Rows from block 3 of the encoder of a small masked image model, named by matrix and row number. Rows with one number belong to one neuron. Each number is 128 + 24 x the weight over its row's rms, rounded and kept within 0 to 255. All counts start at 0. Numbers have three digits each. After the name is the row's rms in percent of the matrix's.
After each neuron's rows are labels from the 100 images, of 14848, where the neuron reaches its highest value: "top examples" is what is common among them. Only what is clearly more common there than usual is listed. The data: photos of plants, animals and fungi (iNaturalist). In brackets: how many of the 100.
# fc1: MLP up (encoder.blocks.3.mlp.fc1.weight, 640x320), inputs 0-159
# fc2: MLP down (encoder.blocks.3.mlp.fc2.weight, 320x640, transposed), outputs 0-159

fc1.531 112:083105142131163157139138134115145176114087137092114138125110094072140113191164079119128109115134165140143117080158148118082103117099119128132129128123160138149133116095112128094141120127117166176121176115129147135158174144092143126155139137108101103127123126140129097128118118146161156152142134110142120129133121112161128096120117106102153120096156111069107178124118078126130156125164121127123116141168171165120117131117169101164132138121140161148125130119134146135126164143133149
fc2.531 127:124122136142161107168152128123146135148144091129137173130105135106154154119159128117134122160153144115138110105147159168141100100142104137091099166109124131074119092149108099178147167137130134140094116139149153142135126130125156123112093096138101131138098102172149161121146145120114076138134094146113153115135108138084133138119101134149122147126115126112132137168141163149143127156138142153108113133113151152158111135125182098136153150138145128136074156111114137186134095108086147
top examples: order Passeriformes (54)

fc1.19 099:125162116126125079119149148142138126115164113179091105111084120124158144162140169141106111151103172107146112099133134071123118120155138084165146138116118136119145086112111176147099162107125170120146105107075141129170104183089132110124137128114111090153120156157134146130134120117121091139151126157095149083119128110122099097120162118109127115127136134101135139146155139130126112117147160159127136132146133096114146101112116099154120155095124134158144148166128179120156116122116120
fc2.19 116:117107123130107153110132120120088132147072131125142131087150097115109131109167094146134117111117117123124131122128112128109108133124116156100116129135133122111124141109118147129127105118121100149119175172145159142099151153123111131157103143134108148095147143142140117152122107112142158148129116116146119125110135173168134152119120139094127122116127121131106167156100067123137140072111115113118142124151128115131134121140099163095170108147097120090096089137130095125117091151151122
top examples: class Aves (84)

fc1.228 070:133153146102146097137109132106110091158137128166093129136123099097161119152118139123115126101085180132133097100151104084113092139160098137153123106157105128152135131102140142074157144081111169103131105134152167134118179150169154117151146162140139149157123175125140154113105115127122127121119157157087127093113130132133117101144121089101188090133127138119156145113167154083139137144157153110185114148154100097140176115163115142126084119175150161130111153143124130145145121150149125
fc2.228 087:126113161091108101139098107121099136139144132116108160086137150129163118106156117096129127165151117124082118119127115121129127140139132104100150126090132087102107125107083108115140177115123097121093144134165134143114126138142121132167112102127108122125090117191166139104125149120103111164157094088118148174123125094111135152117091159159123185179145114175101150143130151130128153137112148157144119143144108136135114145118104145108127170174156132139099173101139107202146112140107136
top examples: order Passeriformes (55)

fc1.224 107:095162094116152129106174127123125111139122091173101100078089091112129106171143087117157095120112153141162094159123129069110135107095115145175157170104133108140094102151136129097153108128089134145179092150127186134159122161110146143114098116124154127132147166142118145155134112111127112145164161147075164104141134134150103145143139124098122124148158115116112115175107118103142128129165128128094130111162147137146139111065110093120116087115152161130129121128063136132160147099126140
fc2.224 107:097113113088142139120082103098160147110128167094119158138103170101136148116134135131146149142130131137119127134164148130127107127102112143145132104100107134155113135149122142114077132073134085126133133119126125141107133162160110135145174105122109110123094098108131084131092091140129143126127108095139098134133137107129118125087101121153131116094084123092120120176132158154165175123113104123150135139176106155114111128158112112123122166128135111149103128113143141131094129115121123
top examples: phylum Arthropoda (62); class Insecta (60)

fc1.272 118:123104106097137129111146136134131090118103140172140116069168092111086119171091086112169108104125115120166111125082141160113168142125118145160145139114151136106105122128129112131146094147134150178134114121138143124161115113123130143174104165139117167117144148120110108149081112158118149161162145109082113173130117109105101158121140107108107144130157139155104163153133094105123117129119134090114143117150145143117132085092100121144163141139122157106165100120083110129137139127168150
fc2.272 120:096138144117131117129131124112139121148135139110130124151135116104125141139106136153115144130124129170120114119106151139152113127145132131137093124100126112137116094111132124115102134137106111111106150106147132203104081155103116095148155123118078110119116108122110098140104116157130116147150144149146124135114135141123147136102117162108114138084134123113080145220100111128146161130106086146019136131142158156113131142105124140133133119126132151148105125140115143111102132103130156
top examples: phylum Arthropoda (68); class Insecta (66)

fc1.544 100:110139110121128110151168147124154126144134098171134119080154150119141086135071107136158119134129107103147091085113138142108165093145124090145166132106117097109105117142112122140125153102132150129130115108132129149110120144095145141136134125091091112122102090125109114108100131091153106181176119136111161129113116127132117166120123139093124147139158151121079101147148112142139120138194166158134139115120177133112188128087109119125129110150087136129155111139126150130122160093137137
fc2.544 105:117120118120100148098125109150132147124115165083141132132132111132128140089141132093138168126144169157138175106134134116125084158130144121137150096117134117145108125118112172150132081117131096103136152095138093180116122125135115116131173126150127100148125111102095079106128087150175116146114159132173118115147127118142128114122113119104142094065102149082103162163113116139156159111102087123126153127164138131086113141152140142124089119148133102148114124108162142106118114131143147
top examples: class Insecta (62); phylum Arthropoda (62)

fc1.354 120:152151110137161139111141161098113094128113110151121096102156100120104123152112075132159104113122109125148117163099132124135143150121133169163125123118111179138116113090144151087126078139137137200142100136148159110130140165130163098172123114154113153106157142151127144143126079136140145164132129097113150175118110176126076151137109119125106132118134111150139151189123134114121107124154149090106150121142086132120119135128061116092150119114127145102137134099029103126119145129127142
fc2.354 109:107137157146150150121160166124137169155123164098150122128178127136142151132121150170114155141090161169100114147134125103130100129143108151160143141104135145141137103094149146103116082128111107109144164120150111158146084137117104121149149126111076082132061097146115120122096115161102098150144120121143129134120119139133134111118153171153130114124115124116142115207084106132106128143147094126109132116141115146102121130147115125124106134109114094123131094117104154125107147144120113
top examples: class Insecta (73); phylum Arthropoda (73)

fc1.7 092:094131090114100127108117125091153118089145135156135109096125099102110120147076110129132135126137138156145124120149161107071131117136124133114127142122114098154158105137108121070149125148118151157128162120149179132089156140073180075122139148154115158125134143176129143174116107098113082149130151129122156098125160134130099126148093130146117119142156126137128114172154127111150126133185144124106129094097145123125179123069136117108139155124125149102117159104099138155098116077140157
fc2.7 097:131107152142156145153133106150120162147128150118125105096158120119127147109175151102159107125098163156098128073140114101145097113102094114160150113100103099086104104086137167151135111154121101117187116153113088152156088113161117140180137135128134137145094097145108127115144088148168098148137129110152138155134150120160109118148122110121172085110116130116098147150089130139145132103121099134141125133140128112082141159138091097130099142133110075102127124118117113130135127150122116
top examples: phylum Arthropoda (75); class Insecta (72); order Lepidoptera (31)

fc1.80 102:148111132145125148149140106120112138097110119124129112115144119134115126141138123137184114111133133100135148119144173129166140137162107130133130115091126113114131153157116121166117154144087176152171145159124139148103129109099109148148158170115123113146165119134094133129136125146114144128150123134150115155151133089131158176125096155087101105094087152111077100109123134099131126164140117151094076136130163121120100118101097113138106142094080124095133136138091137121115136077138135
fc2.80 107:119157129123112096125127137125154165114117110153107134174134149139130117107141146141106158157116149084163124141123135082132094101175146102131121152154133134142127147185103094146082107147139193101129116145094159157120159134133118131087121100127139123137147132130125152124145097140091110126163159136108127091132128158114123111113121163110108116140133095145199132123133153111090069162176123126153131144130125153151086083103137120109125161087134109109134125128132141113155103128098117
top examples: order Lepidoptera (31)

fc1.446 096:138144108126103137080124137115133147160156135152113117129150092113106119172135109131184106135140163147156142125084109147168162117134141156178128128147114191111148140122165127131150123155149117203152137122119174130199138155101163082164150109164140174155156111145122088133098072133149135141094132098104159134123127133137087135105105116152141139129136113133133149171125098135123098101129154084092099116148126134123131124143089136112145122111097126144079143082062115122076141113106120
fc2.446 109:094130111115093143137139150135136182138139136108145109144123150132149108127129156148105203146054138132129097127138126130121079125152142154140131132128140130148149110137117135122101103107127135102148138088132106161142133159131105111127126108135095120143103104118116110089111108125111116155134150153147117091114126141131114092116173144126111128121127113104162145199102140138130115162130100147107165151105108160133118113133134098121100122120116122145128106117128135120121134147116139
top examples: class Insecta (63); phylum Arthropoda (63)

fc1.218 098:145155128138097104134132121107101115155153098140123122166121120130156117106111142136112102133147170102149131161132070119142163142117175136163108134135124133114142123197109139154147115176100102112123162112139122107184105087088102149147149128146155144156152151138161136088183154145110135100130139137097159133137129136085104130110163149149165127136131129122150123130126133112119165133084161129096170123081103089143117095111109130163108130120107154164082118118099147138117180123148067
fc2.218 114:164123134119126113111105129143084134137103153142130143077116102080103143129120073133155116115112117137103117149116143134103115154128073162154118123134105112136125118104119168109136119152117110136140120145121150097129145182154135125127104185114085169120141134142149156177111094128110135126147127136156135140129164137146137132098135085093163126142138150096128139182117095172177134078139128116163105117163159115083130112139104169102142145147116114100162105150140117078156089162141161
top examples: phylum Arthropoda (71); class Insecta (67)

fc1.121 110:093103090133115169099132165112130124130107127142124127083163126086109113138126094135144130095117149109130160136125122094082182125143149107147147130152136098124139109076118158119142101137132119190154157148118109104131157121132124162143149138138104115119112108150128115188077101107160127160170138117141115155142183126150095144125108098157094112148142125113120109148123124133146112084175131096157146130125150122089173111091110108141131135139105090081130086090122121122140134119150116
fc2.121 116:120125152144129120156127131131147118160130116129145167159154103141162125077154116130131133162131124114098120118131156144166077109155096112115106156089108105122132094127102111173132133109125130117126155129139106163133102135106110118120156071107051112139126127123125106103095129160146093146110095128134103124134146134127139107130114178128117142114133124130146119230117131148103126155116121139085127132146154168099097118123123133119121143122170152146123168127113138134116100087118134
top examples: class Aves (87)

fc1.561 154:092109135113148122103154128103133131113121122155111114076150117110090111129140076124183085105132124149144117153078105124123119144097096128128127162140137154094115115098155123111122091155096155141127079135105139123180155159141119158183104116123093131104149147126123148152163117152145136159171123096090128170127105142133121187135122081111145122129125107130121144166126116127128126114161140093139133131171104109143117113147072126100119139094140155092141126121078139113132149127125146
fc2.561 152:110164136118128118144123103133164127179132127130142124161121131119147117088150130128116133152118105147074110123152161120133104122137108137141099158097121135132122093150062126147119128119124138090113120131130162153153112153117089143132110111114069098133119115149122122119152088140134114117139132113113126107130124142120131107121124156136154153139094113110161139207135119123137154142125097121112113115147102142141086136131114146149109138116134130151126123134119149144096117137132131
top examples: class Aves (89); order Passeriformes (51)

fc1.498 108:092113092124116142088144108114103101108117124165125110122146103128095111123093058154150078116111124133119138113127120118131131136142121104143113123087117097110114102129135134080159098162118126166099129143131168104118136149093160102153107102180089142126141132168137165192128118129146110145133143145143159166131127150139099163131127133152130120117121130125126138193103141143139093135201152131089112074122091138129172135095120124114167148140105124130159114099073105130119126091138120
fc2.498 107:073109120131122177132140123157128155164117158100121093129173120121134137070160135130113145141124158172123162115158150112131103130133125131138143120122095133127135098111163138104145084144113079112135162129151081179126092161118092131174145120151094118138116132143111154159131120144166117111162150159131122117124134123156129105139118165126130118081085106089103168193071099138135101098104086135054152125130128150114129140115115093128106107089120086120144139121108123136121108121129119
top examples: phylum Arthropoda (70); class Insecta (67)