A small masked image model, trained from scratch.
Model: 13.7M parameters, encoder activation gelu_tanh, decoder width 256.
Training: cautious_adamw at rate 0.00087, batches of 384.
Data: 38949 training examples, 149.9 epochs.
Rows from block 15 of the encoder of a small masked image model, named by matrix and row number. Rows with one number belong to one neuron. Each number is 500 + 40 x the weight over its row's rms, rounded and kept within 0 to 999. All counts start at 0. Numbers have three digits each.
Before each neuron's rows are labels from the 100 images, of 14848, where the neuron reaches its highest value: "strongest on" is what is common among them; "patch colour" is the nearest of a few named colours to the mean colour under the peak. Only what is clearly more common there than usual is listed. The data: photos of plants, animals and fungi (iNaturalist).
# fc1: MLP up (encoder.blocks.15.mlp.fc1.weight, 640x320), inputs 80-159
# fc2: MLP down (encoder.blocks.15.mlp.fc2.weight, 320x640, transposed), outputs 80-159

strongest on: phylum Chordata; class Aves
patch colour: white
fc1.121:463452487421413505480487513591541460449453476505539489530532540562498516498537537470460525550505481474484485604502532563522421469496566509513549434566427514460490451471435603519527462519472529522492484458435537444513486464467534524537502545
fc2.121:541554486513548545518523550466448518520570470476462544523468467508548534456468509468537492490507514499481504482500515473378555511501482571499420518508505503538497529506539460514448525497533490490543500550511461563534514521491507489430474516

strongest on: phylum Chordata; class Aves
patch colour: pink
fc1.128:520490481483474419475502521409470501540565535510450491503487498498492496506513438560517485459589481476514580444482467488512519505471463510478381496444519562536495505438557486507571540496551528516499495479529478540528516498490412553507562426
fc2.128:534496515513530542546467503500467502526504503499449503491473459459505521492553452497510474542439459538428503446556552498523505572487467465521389502499573476507564561551501449533473534510526540405461587521552511554481550465513487434487527551

strongest on: phylum Chordata; class Aves
patch colour: white
fc1.592:504491503509501519525561520490526396483486488390526572536522414508507525523541441496487523460509499572496514536546453523509485505481479512448513493526501499484408430470502511551484448484425517418447500467477460471498485471489417482557487507
fc2.592:459525465539508453496504457515421501504465499504434497507509447466489509451447485400515515490571566522540491441457548441398559513510513509462471533512591509480513461532563499537464524561514426554523515531521438537483498538484503489531372453

strongest on: order Passeriformes
patch colour: white; pink
fc1.225:523470465498481455475515485621540476522528450543516451526516520501518510447508583482484486507498542528533413458448530495538488483568529482523484542484549454391536436553517495471520418488514495575545454455483516433544482497443559554475499485
fc2.225:464494457488502540541507498451504547551504522463478497473487476469498454525498488525498465533489490505477588551512463518631518469490470504515469533481460487526468513532565500511487531531481532515516549562504508538497515540542442491507495518

strongest on: phylum Arthropoda; class Insecta
patch colour: white
fc1.626:472464572541479549465476461436493521465468500432544456549440500524477497475465545571542560497495527545458514531419468459497463501414532443530483521447524476517518443466515441493448452480516508497477479532489489426507424481556489478478517467
fc2.626:506488425488471578393540524498529459538501498541519475436453544520495518460454513458498514587536443466582478424589524520571518503459534501503452449500526443507491526543449487533482521505455509485451484474501460538512531516484510513495480522

strongest on: class Insecta; phylum Arthropoda; order Lepidoptera
patch colour: brown
fc1.464:467452523521468553493520551477545552486468488492510464456468537518493439511532482472519463503469493479496472419548623495543472486466523454476542448473499468456496466473439522550492470525498484509566455530439490436463469500564511462480523489
fc2.464:421403479479507520491538510493515521498566531531477507498492519455522569538585538534489521499522497512490499574593491493582508507532460501455492510519432517482463537524575519492489502512510478410425472507470460453517588559509438531495477511

strongest on: order Lepidoptera; family: Nymphalidae
patch colour: brown
fc1.74:501474533552440460518482498414488504511482498487465417435539470538485492411397517502523440538532547499496458493472609456544456476517496525482433503503446536465538478496512499489523486479505502616564442521494499451439495499486478553468459389
fc2.74:469421441441468540439513461476438479542486533553463514496421492510498463511527413467479467475497426540482523446588468516538561508500424463515431548482499474510519554527530417568468538537502527429437596586568441572455484545558436474542521540

strongest on: class Aves; order Passeriformes
patch colour: white
fc1.68:500469522557437434498457499524531488422444482463518436505541561559498514492462517456480502550496547502515515597463472523537399493531548473543549466522443471426504520544460559446484476491481528578526415485431533483481545472496520516434403496
fc2.68:472467481464529528563548496467435493527540507440450537448487418472507534503529462541514492475476518502426559457519494529452511528480413485478442513449553540608514531509483459618515496515545509456461562574543472565491540509497424457485538508

strongest on: order Accipitriformes
patch colour: black
fc1.323:502488496471504503519465568581524486422445490494542483546503535504515539551564520485453543454410499501512489559532466514507461518533583480454518488594484444449483508463472529477515484494474512421447472413439559460505505462484598447594491540
fc2.323:506555514479527487492481485492472535531527491494469534528519482507508505485481475506505500526544489503514486484493494490323548532530497532546493524498495529530505485529496467510505505465521520531547480505524485536504467496540477527478492490

strongest on: class Mammalia
patch colour: black
fc1.622:537453597442494551482517514548475506466480507495487508492525496523478483529567476481494538521457478477517531481541591507529413467404525513497512472494514514511446510472461587525476477501487524440481533479441510396419504430475517441545576531
fc2.622:475489479509498530509491496483474531497504454482455501555480428466515524471496523470494523570464540516494532551532491486616490514508497511522477507534484445514518482515485476521555514524467477534470507551494529494567479527483504498499495533

strongest on: class Mammalia
patch colour: black
fc1.338:526457561435460509483473520588506492446515469502539529495493560573475552498538525462471523503420477478481486532510497551542396470449530516500492472515464519506499534504437600473506446529529503477509461426432533407433478485509545438459578505
fc2.338:520524481500536515543525478478463510558536481519499559512430452444499489458463505487489493517506462503523539537543461512597542515496521565547435473501512441560517493547546431496519567431512491521509531540498487520541526504496533496466529529

strongest on: class Aves
patch colour: white
fc1.372:478463492493407459489465521591496487409404488522566449506487588491510486523509557484460510521439538488556451518512531539482439469523562512523505488553498462420514489503461540457469463510499509545518479466461580493556505490447561522548503586
fc2.372:504536482498502532511498533478512500499527494477509497507510465477501502506484463508511496502522503509480517526515460484318525501498493493477480510511509527506490506497505485505503519504520515479508466502511507517506506503486482499484528520

strongest on: kingdom Plantae; phylum Tracheophyta; class Magnoliopsida
patch colour: brown
fc1.490:482477526491452463441487504461451536476495563464494487448468521554519498500516483606507507501530482499489472415446465538490543469438550513516563559414491520487483507509519506494539398469541559530575419520552476462436473448536469504481478484
fc2.490:517474469480487526511525512559546451481485416519507477507462535436513509540564455468467505521481483508507511494589515523571482502489484471502476477541497485497408527546495454468532531523480461402503512475517499462484500530509511493491507547

strongest on: class Mammalia
patch colour: black
fc1.294:454422494392509526509479537617544488481505517520552459474544524584494546562554517495473483488421462498460467521504465568539421465483504477474543527493478500504469480514429503479495459547411522448486462459429528470406482468506474461533495523
fc2.294:514481490483511560559513516498516493497501409492528560599464478413541453426496557462524487528464454480505484522491492497623498513566529512536490428527483450486499485491480472471481520462430471462526526507503545493604502537494541503526506583

strongest on: class Aves; order Passeriformes
patch colour: grey
fc1.440:495489548531544546497490511503548493445513496506497485486556541578479557418483463489519501446623527507533538603519528490498476513525501510501532500551508524461440523506475559486482504514506483464579416503433525422465533515479532516560458436
fc2.440:539502511535517510477508458448497524546492525490479458525482489418509466526513498511487459527444488539524444507484502528511516518517535535481452487452523479567554531553519437533550509499522505543448621518552470491501461526515478441472521560

strongest on: phylum Arthropoda; class Insecta; order Lepidoptera
patch colour: pink; purple
fc1.120:447460465545462441475538533490494517452499498514471459518430523524492519458504492456531501399464521503514489454530509467474562522482516464461486500565489436489491553535499458559472490477471485491462517481469454513509468507541493481515420461
fc2.120:520506536483489501486495463521523486512560516481506536529531484507493507540531480481475508530514493500479476494485493505361546515492497510475535516477475541539461446485479504466531485509528493498465511463500460474489485500459500480540513547

strongest on: class: Aves; order Accipitriformes; family: Accipitridae
patch colour: cyan
fc1.138:481520534474436497460465528555476476430449534533555453504498526575507472520492582487489544471472496469521520507485490471450465472463568453468575481510502417453503490459410598432493482496500508482513471431459609470539538488434539529554526550
fc2.138:505581497511483511487532494492507520533524487476445523484499478467499508502521481512479494535511485530508501504523500491287548534481488535494465516493543509513510515545517459509542487504519490501522523563535467565523507505548482507469483507

strongest on: phylum Arthropoda; class Insecta; order Lepidoptera
patch colour: brown
fc1.536:456499486490493543515446510395519546513470518498513488428524464513526444450494506504464537475527429518520544460493490484553494502480557480537460478475481436472436480472482523505479516445472556534558467530524474486483433505506481502486473457
fc2.536:510468423445452505505550541520487481530496510493504469564492492500479543503541512471494464464553496484520482549567447540631518478447495528487488506523505519466548566478524469496487556512533448443429577463533476528524566480498526449546490472

strongest on: class Aves
patch colour: grey
fc1.154:505505565597505474558460579466515455576471479500572503508581506486532509538442490499567506538502445439538529461503519528529487461482469530577520439437459525477511487483526491497545510480510591522486481479427477461480472433529439497462506414
fc2.154:526458520531468522460561470470489477540437482485456453482554516485582530550539495515504461535464522479531550529519472450553496522493444484444485474560472507523573646522473534563517538511449465520525491453493434482532510454484486460471442507

strongest on: order Passeriformes
patch colour: brown
fc1.360:498462538520544485478505515551544487453453495520529454509508574553502488503512528448495506423550505398509453488500508444514488530481519470486565496536515461422529503451414556473518491436500438486533483427475594428508484479452567524551496468
fc2.360:525516567488499577450542538536499495490479497481481475520483504494506527513518452522489517502501474552490496565514484489385524546513515586516493497508446491534469495535454497520561493516490522524466460453528481479541501497499520527497522497

strongest on: phylum Arthropoda; class Insecta; family: Syrphidae
patch colour: yellow; orange
fc1.265:515449584556435502470455484457515526549509459514536468444421521453476500490495462472484489490520407543525560510521406518472525519439455543538489509522488505450505543461503507519511478429502557545497520580495540469477505527615514503458502472
fc2.265:481496443393487480422498432526484517507494480543449462469515539472520545471491553451469516470491483490504427484540517462621537553492511459454498495511528462536490505526478414539515522531557495490482515514516438505476514515466512548473488503

strongest on: phylum Tracheophyta; kingdom Plantae
patch colour: white; pink
fc1.518:460522461414517470487499449526485500521521484472477515531471433467558431494552557536539509486501409465495471469542515481499548546501504519488501500514526471518452472461516458530531535442438469466459531516526496546556500523474447563520520517
fc2.518:561473500495503492472480498536489500482463475462493479499525526499460502587528425535512420509431531492468503489487488564502484517542519529480462488472484468563507534518483505509524505525570557488521553496512510529432526442547530396435493557

strongest on: order Passeriformes
patch colour: white
fc1.274:537475574483487552534508553500506507441509478487548508518479495529513536455484512482474462487552474470448530523475485540490480512414481535533531478521498524496459504444526594528452476515499451510510524540492466492560502464577498489490519465
fc2.274:422527431474440494486540428492528523555490506513450474495535561463496480526521502490484523439480473514575496547512525465574506481517513437443506475469490473516483436589475441529543532448477578485457492507529501447476495467511465517529470489

strongest on: class Insecta; phylum Arthropoda
patch colour: pink
fc1.381:489477508497565542534492535516546534456535511466498524466461548546484514428498466432536493419516481481489484474483511444466519465485466510509514557512552503485478478489480529533429462493522496466493494466462425465469443474569495538511474414
fc2.381:510519552504477525445501451504505470539452490514503453502488516453490488598481492483479506500471472494543485453539571544587469544520556456455524481465483497554503468558507472495574565469441491516474609513515494443511491543523493511472479580

strongest on: phylum Tracheophyta; kingdom Plantae
patch colour: white
fc1.531:468490420456436501522562485493471517525543481445513519472461414472569476403548539488551531526501465531498504512572443479553506504550503506483461506519533452527431458510535492545481489467464450449425566520520458536576548505494460515493466493
fc2.531:502436565499497478485463518575466545435498509514499455518443573516449570496550432508444418442508565436536441505523494532536486516504498554465509532469533471476454433544479553503585486532550541539518536523518521477453548464537538454505500495

strongest on: kingdom Plantae; phylum Tracheophyta; class Magnoliopsida
patch colour: green
fc1.455:432503455456443495490520498525503483474492566485522547476516531536525534467537425565514508493608470523541537515523512465487554492449503500491525505492516541468470464479507549532498481515561551501589454497510441513456498431509439567438516501
fc2.455:570547546484522576465520452486454534532519461510486472517510480450523461568496510517489455492447497514497493468560451536583505506527482528475462461482524471535536506536489454476543504480509505473468564532515487484538540512568552420512501541

strongest on: order Lepidoptera
patch colour: brown; black
fc1.174:517450530542492568493465483460477512519458490548502458496545489523457447490469508510492471555479528453542535505534609508518445521523492533597470460472518503514543498510454548515543502489505485572515557525517518444463536522401522498526533479
fc2.174:510523460476551501426529507473448512520503519471454488519457447478520495542511415508486458522495459555460495482555469520480550532470481506480417560482528530517563548571552420536472540544529523467401598572571464557490534488516462434502464546

strongest on: class Aves
patch colour: white; pink
fc1.62:470552471450468497486485533543487529472504523591547449536470575524503514528470549495485550486458510506512470506491466453428499470476591501471530477530443493407540560471522496473440507556530517497481489434498537515525470548553618469509502497
fc2.62:493570482509514520478507493492517520486486492484480478499525511476500497493502476525464505520529503523526509508527512516257565539499487514515482523503496500515479495504516447523509491502507492507496505532537484569499508517505489510511517504

strongest on: order Passeriformes
patch colour: pink
fc1.403:452520446565440435483519466495515519446504542549489426445534547531517487507464572485493528552475512521470479475461456473452477474481555492526494485530462479440551510524462488488484481527517530572501455478492521509555470468487487480452411493
fc2.403:506485509489498535531505569504543512521482504492528527523508488506487472498516454534465524480516491473477545497525492525350517517502479469472524473492461508512459497492492489491528550517495473449475511505484521506493494519519523509545539496

strongest on: class Aves; phylum Chordata
patch colour: grey
fc1.80:509479562531585483485476514558504481511537526506524495478477531576524551479534528544515525429555595478573510525479556475502480513473501498500575547467534562475519481465467604481536461474531503488512469457474520431506570496455505533504579458
fc2.80:540507490491510494409539508530503515525515500506476454499458532469500469495483499445489487546463471538506465522523530476636457567519508536516485517521522531511477537537529487522463525500424542503464567531489474477548490503568495465483457570

strongest on: class Mammalia
patch colour: black
fc1.428:483487563519496537508523543535524494458471508495529486499518500572458482538563510491500493507410451483497538513558538567517387466474520507507510472527482456485423497499429545477502495472434532417455479452437558432432509413486544437544521536
fc2.428:513481453522544541485522519502491483472497416448471547531484447371575455449467569433494521572461498498505527513455482506614510586559536522523477453532511462533497522540508464489511508458436481534493527537502497513596519566494524501530520541

strongest on: class Insecta; phylum Arthropoda
patch colour: red; pink
fc1.13:496495514551569533520512522515571494443537510487502498466456588495508507469493488415552431406494503536518467463517519517498504531507489531534550522469517477482464456488435539520411446506454490465515468509458448464501427467605550493531474489
fc2.13:531449493441466523435485407496445514492479518482455494530532493466516513552541504536449466572501455534534504527569505550542500465508533502464478501522465526548489488587521513501547563567540479487478523574496462497507525532475494485455461589

strongest on: class: Aves; order Accipitriformes; family: Accipitridae
patch colour: white
fc1.253:450532479481452466491457523574497512458480499548550461502522531522486533512505538434504553528456514495529463498486475515432493474525569461501492458542445445405563509513503490478442509526482548503501505492482593512505531510497581504546486549
fc2.253:510528487505461495517502495505531523513499482491520506502529506482477516487503492529469501483520518506527495532526483490305538516497505505513514491515495494489480503519521472490543509483526514494517459504491508531501507524518511519514528485

strongest on: class Mammalia
patch colour: black
fc1.87:470488499447480525464504498585552476522502539507501483514529482574461503541581499535468500517479524518475457513487462550510418461487488475463531529485486502482493444488444512495549428499439574457505504479419524486435485442437482457596533484
fc2.87:487475441544495531520507526477541503498489461491543532548509504409527461498474559422529500514467442460523496558519469491623458544516509475517492435508460475484475490502510470474464550482444479446512533488524530475575477549520551467510514520

strongest on: phylum Arthropoda; class Insecta; order Lepidoptera
patch colour: orange
fc1.32:444475524538525512509473547469499548476456491493500570475460532556468426475499472428485511513529475500472513425548479463523493492467490494534482490502499438459452475461455535490477490507521571459502460437545447447479426493606429484544471470
fc2.32:484469463409466534516517532538528494505556522515505496522519523455525573479458580465515478466534474518533458513452504480686463481515544489449484494492455563466496542546500462519547507488490481526453527455464490443485551535471475484443459534

strongest on: phylum Arthropoda; class Insecta; order Lepidoptera
patch colour: brown
fc1.273:468457505510515488483512507490497513535537542492480485473461559526510466492493435499523474456523455525458461404519500474487530450484502478511502542463477477437485478497468514530466460506497497463534512513510473510431405443582460499473477480
fc2.273:520492486431551564512518459569485485484493469530497492537543501434525512526595545461518497511471464447534487509563466507551439527521476528485517463542490525539449465496486543443525548523497460403450493518478536489522561529440523435489577602

strongest on: order Passeriformes
patch colour: grey
fc1.573:488508491494490476509509518510484475460507465513539459505545514548495542468498522468527529499556516492570514507493510506501492539508518477522550518501525479463535517495469545497468471546441436479536509474502555483535534542385522579494502455
fc2.573:623584534594613478540495501500554543529500521433439569535468443479506527508498480486468497523502480561428467511442509511470525489487539533480413536506497541507553495519575462469535539492553510521439519516517449517497515502562497460511481486

strongest on: class Aves; order Passeriformes
patch colour: white
fc1.271:522493552568486466499437461541538446488539459483505504527538496459480512520517534465471564547493536510484570575455411494519461549535558563546565433525462533482554520517451537457476457492518465541508444503461531471575607546503493529460463492
fc2.271:496440524480478531434487495501480463442450514499491453437522519572476487577528406531487463511452505540507530480539493568546435473480529462497470528481457461516467526514460543521485459564514557503494530516489482474403490433485488410550469490

strongest on: phylum Arthropoda; class Insecta
patch colour: purple; pink
fc1.278:531494507624578531495509527461492546505499533469530484416446434490511466464462489507493474448454511525499485437521513510497515472485457515478459512494522441504490438456484488503506512389458491503471545528491475490499433465539546503578503475
fc2.278:543532497430500544528529481525503488540495469531461557553489494461497503507560414507493424567502443528497505499538503498473529516521475523548429500528515487543473510559552455514498553562557515421461558581545485511518485475501464441484500555

strongest on: phylum Tracheophyta; kingdom Plantae
patch colour: white
fc1.576:422494428410448536519553472469472537502536480489494477481465429447567456425544472454507548537474412516503500526529430429559452515540518531489484542528512514512419463483509515577448479469434484457383533558544495522611491496548477491518482508
fc2.576:519463558497511494425468487609522506456496524487499491480522585486459527501517482522444466445479537451506472548567464521583479483506490512460526526445452473509451538552488507544577527581553489474488517542499501542432552536468499451508527500

strongest on: class Aves; phylum Chordata
patch colour: white
fc1.637:516493567477538551563535495498499509483530533513497551515509414546515556517479483527489486460521426539496513490538461490539512536462404472547468546526538535513462489568493468487457439461464527449460492501461439430498488435511471471519465438
fc2.637:496463445563441478455489476488432513521513476501487428464531566469547503490515457512475462573468582484480533450498567534583483475516581495491494504496508493481546517480454460526492512538568463606562493466527528553449495553492518534487428512

strongest on: order Lepidoptera
patch colour: pink
fc1.446:500499516495475496499491554491503535514498523546574506500459554504540494445455540516516542457583520475518522502495573417505498475468491492465568489480488494431512428417510534466498512426487452462579505423484524504522398486508571624525526490
fc2.446:556539555513527560478537502504509460491503482455476493509498466497477531522576449514457473550457498526436512522554471543333499522537502542511462533528514489524522545520495479515546502546486513493455527510511484542527546511506475445522511562

strongest on: class Aves; order Accipitriformes
patch colour: white
fc1.16:536514530503495552529452481486520520533540455500486530480487448477484499440511453585503505481520506467485556611441433519554463510481499519495571480494495477457450423536536433532476457494485524556500487459496480441473507446508512509474433461
fc2.16:534492532504496495466564495484449504500454485527496456493497497464483483515491491492535463532514502475551477450493529487629444500473486512488528516492508518492528526509523497505480512512506485554485500459484454463490476530553458528500511516

strongest on: phylum Chordata; class Aves
patch colour: grey
fc1.141:535544537578494464532473469436511535521536469447505535491512416455465538511503500527527557483542546518466550524534461474464540564484522558484423563555535566490455462461537529481551508480556503575488459479503504467477544479536508517462514461
fc2.141:455529493468578509475472536546438546567495530478473502494497503484493515533548483436477421473481475449451470493452566549504541544511444448482492530500539496520557535544541446540493537554575443420507561536495458547492536477471505474480491510

strongest on: order Passeriformes
patch colour: pink
fc1.200:464524490512541482570546506464519513499508474484449525510530396505511470462469535437559570481600501455539432491496551434487482523523467523457523511556557521451444400457568521534528527429487443529509462477516489499552444524459499601487485450
fc2.200:552537516494557530438473469512496502522522542520491552531481469479507500547567456507489427484434507506452557511443491579457525534519531502505477495468510491513551525531463454506534537531467527492476558481495504575466518519531520418483554585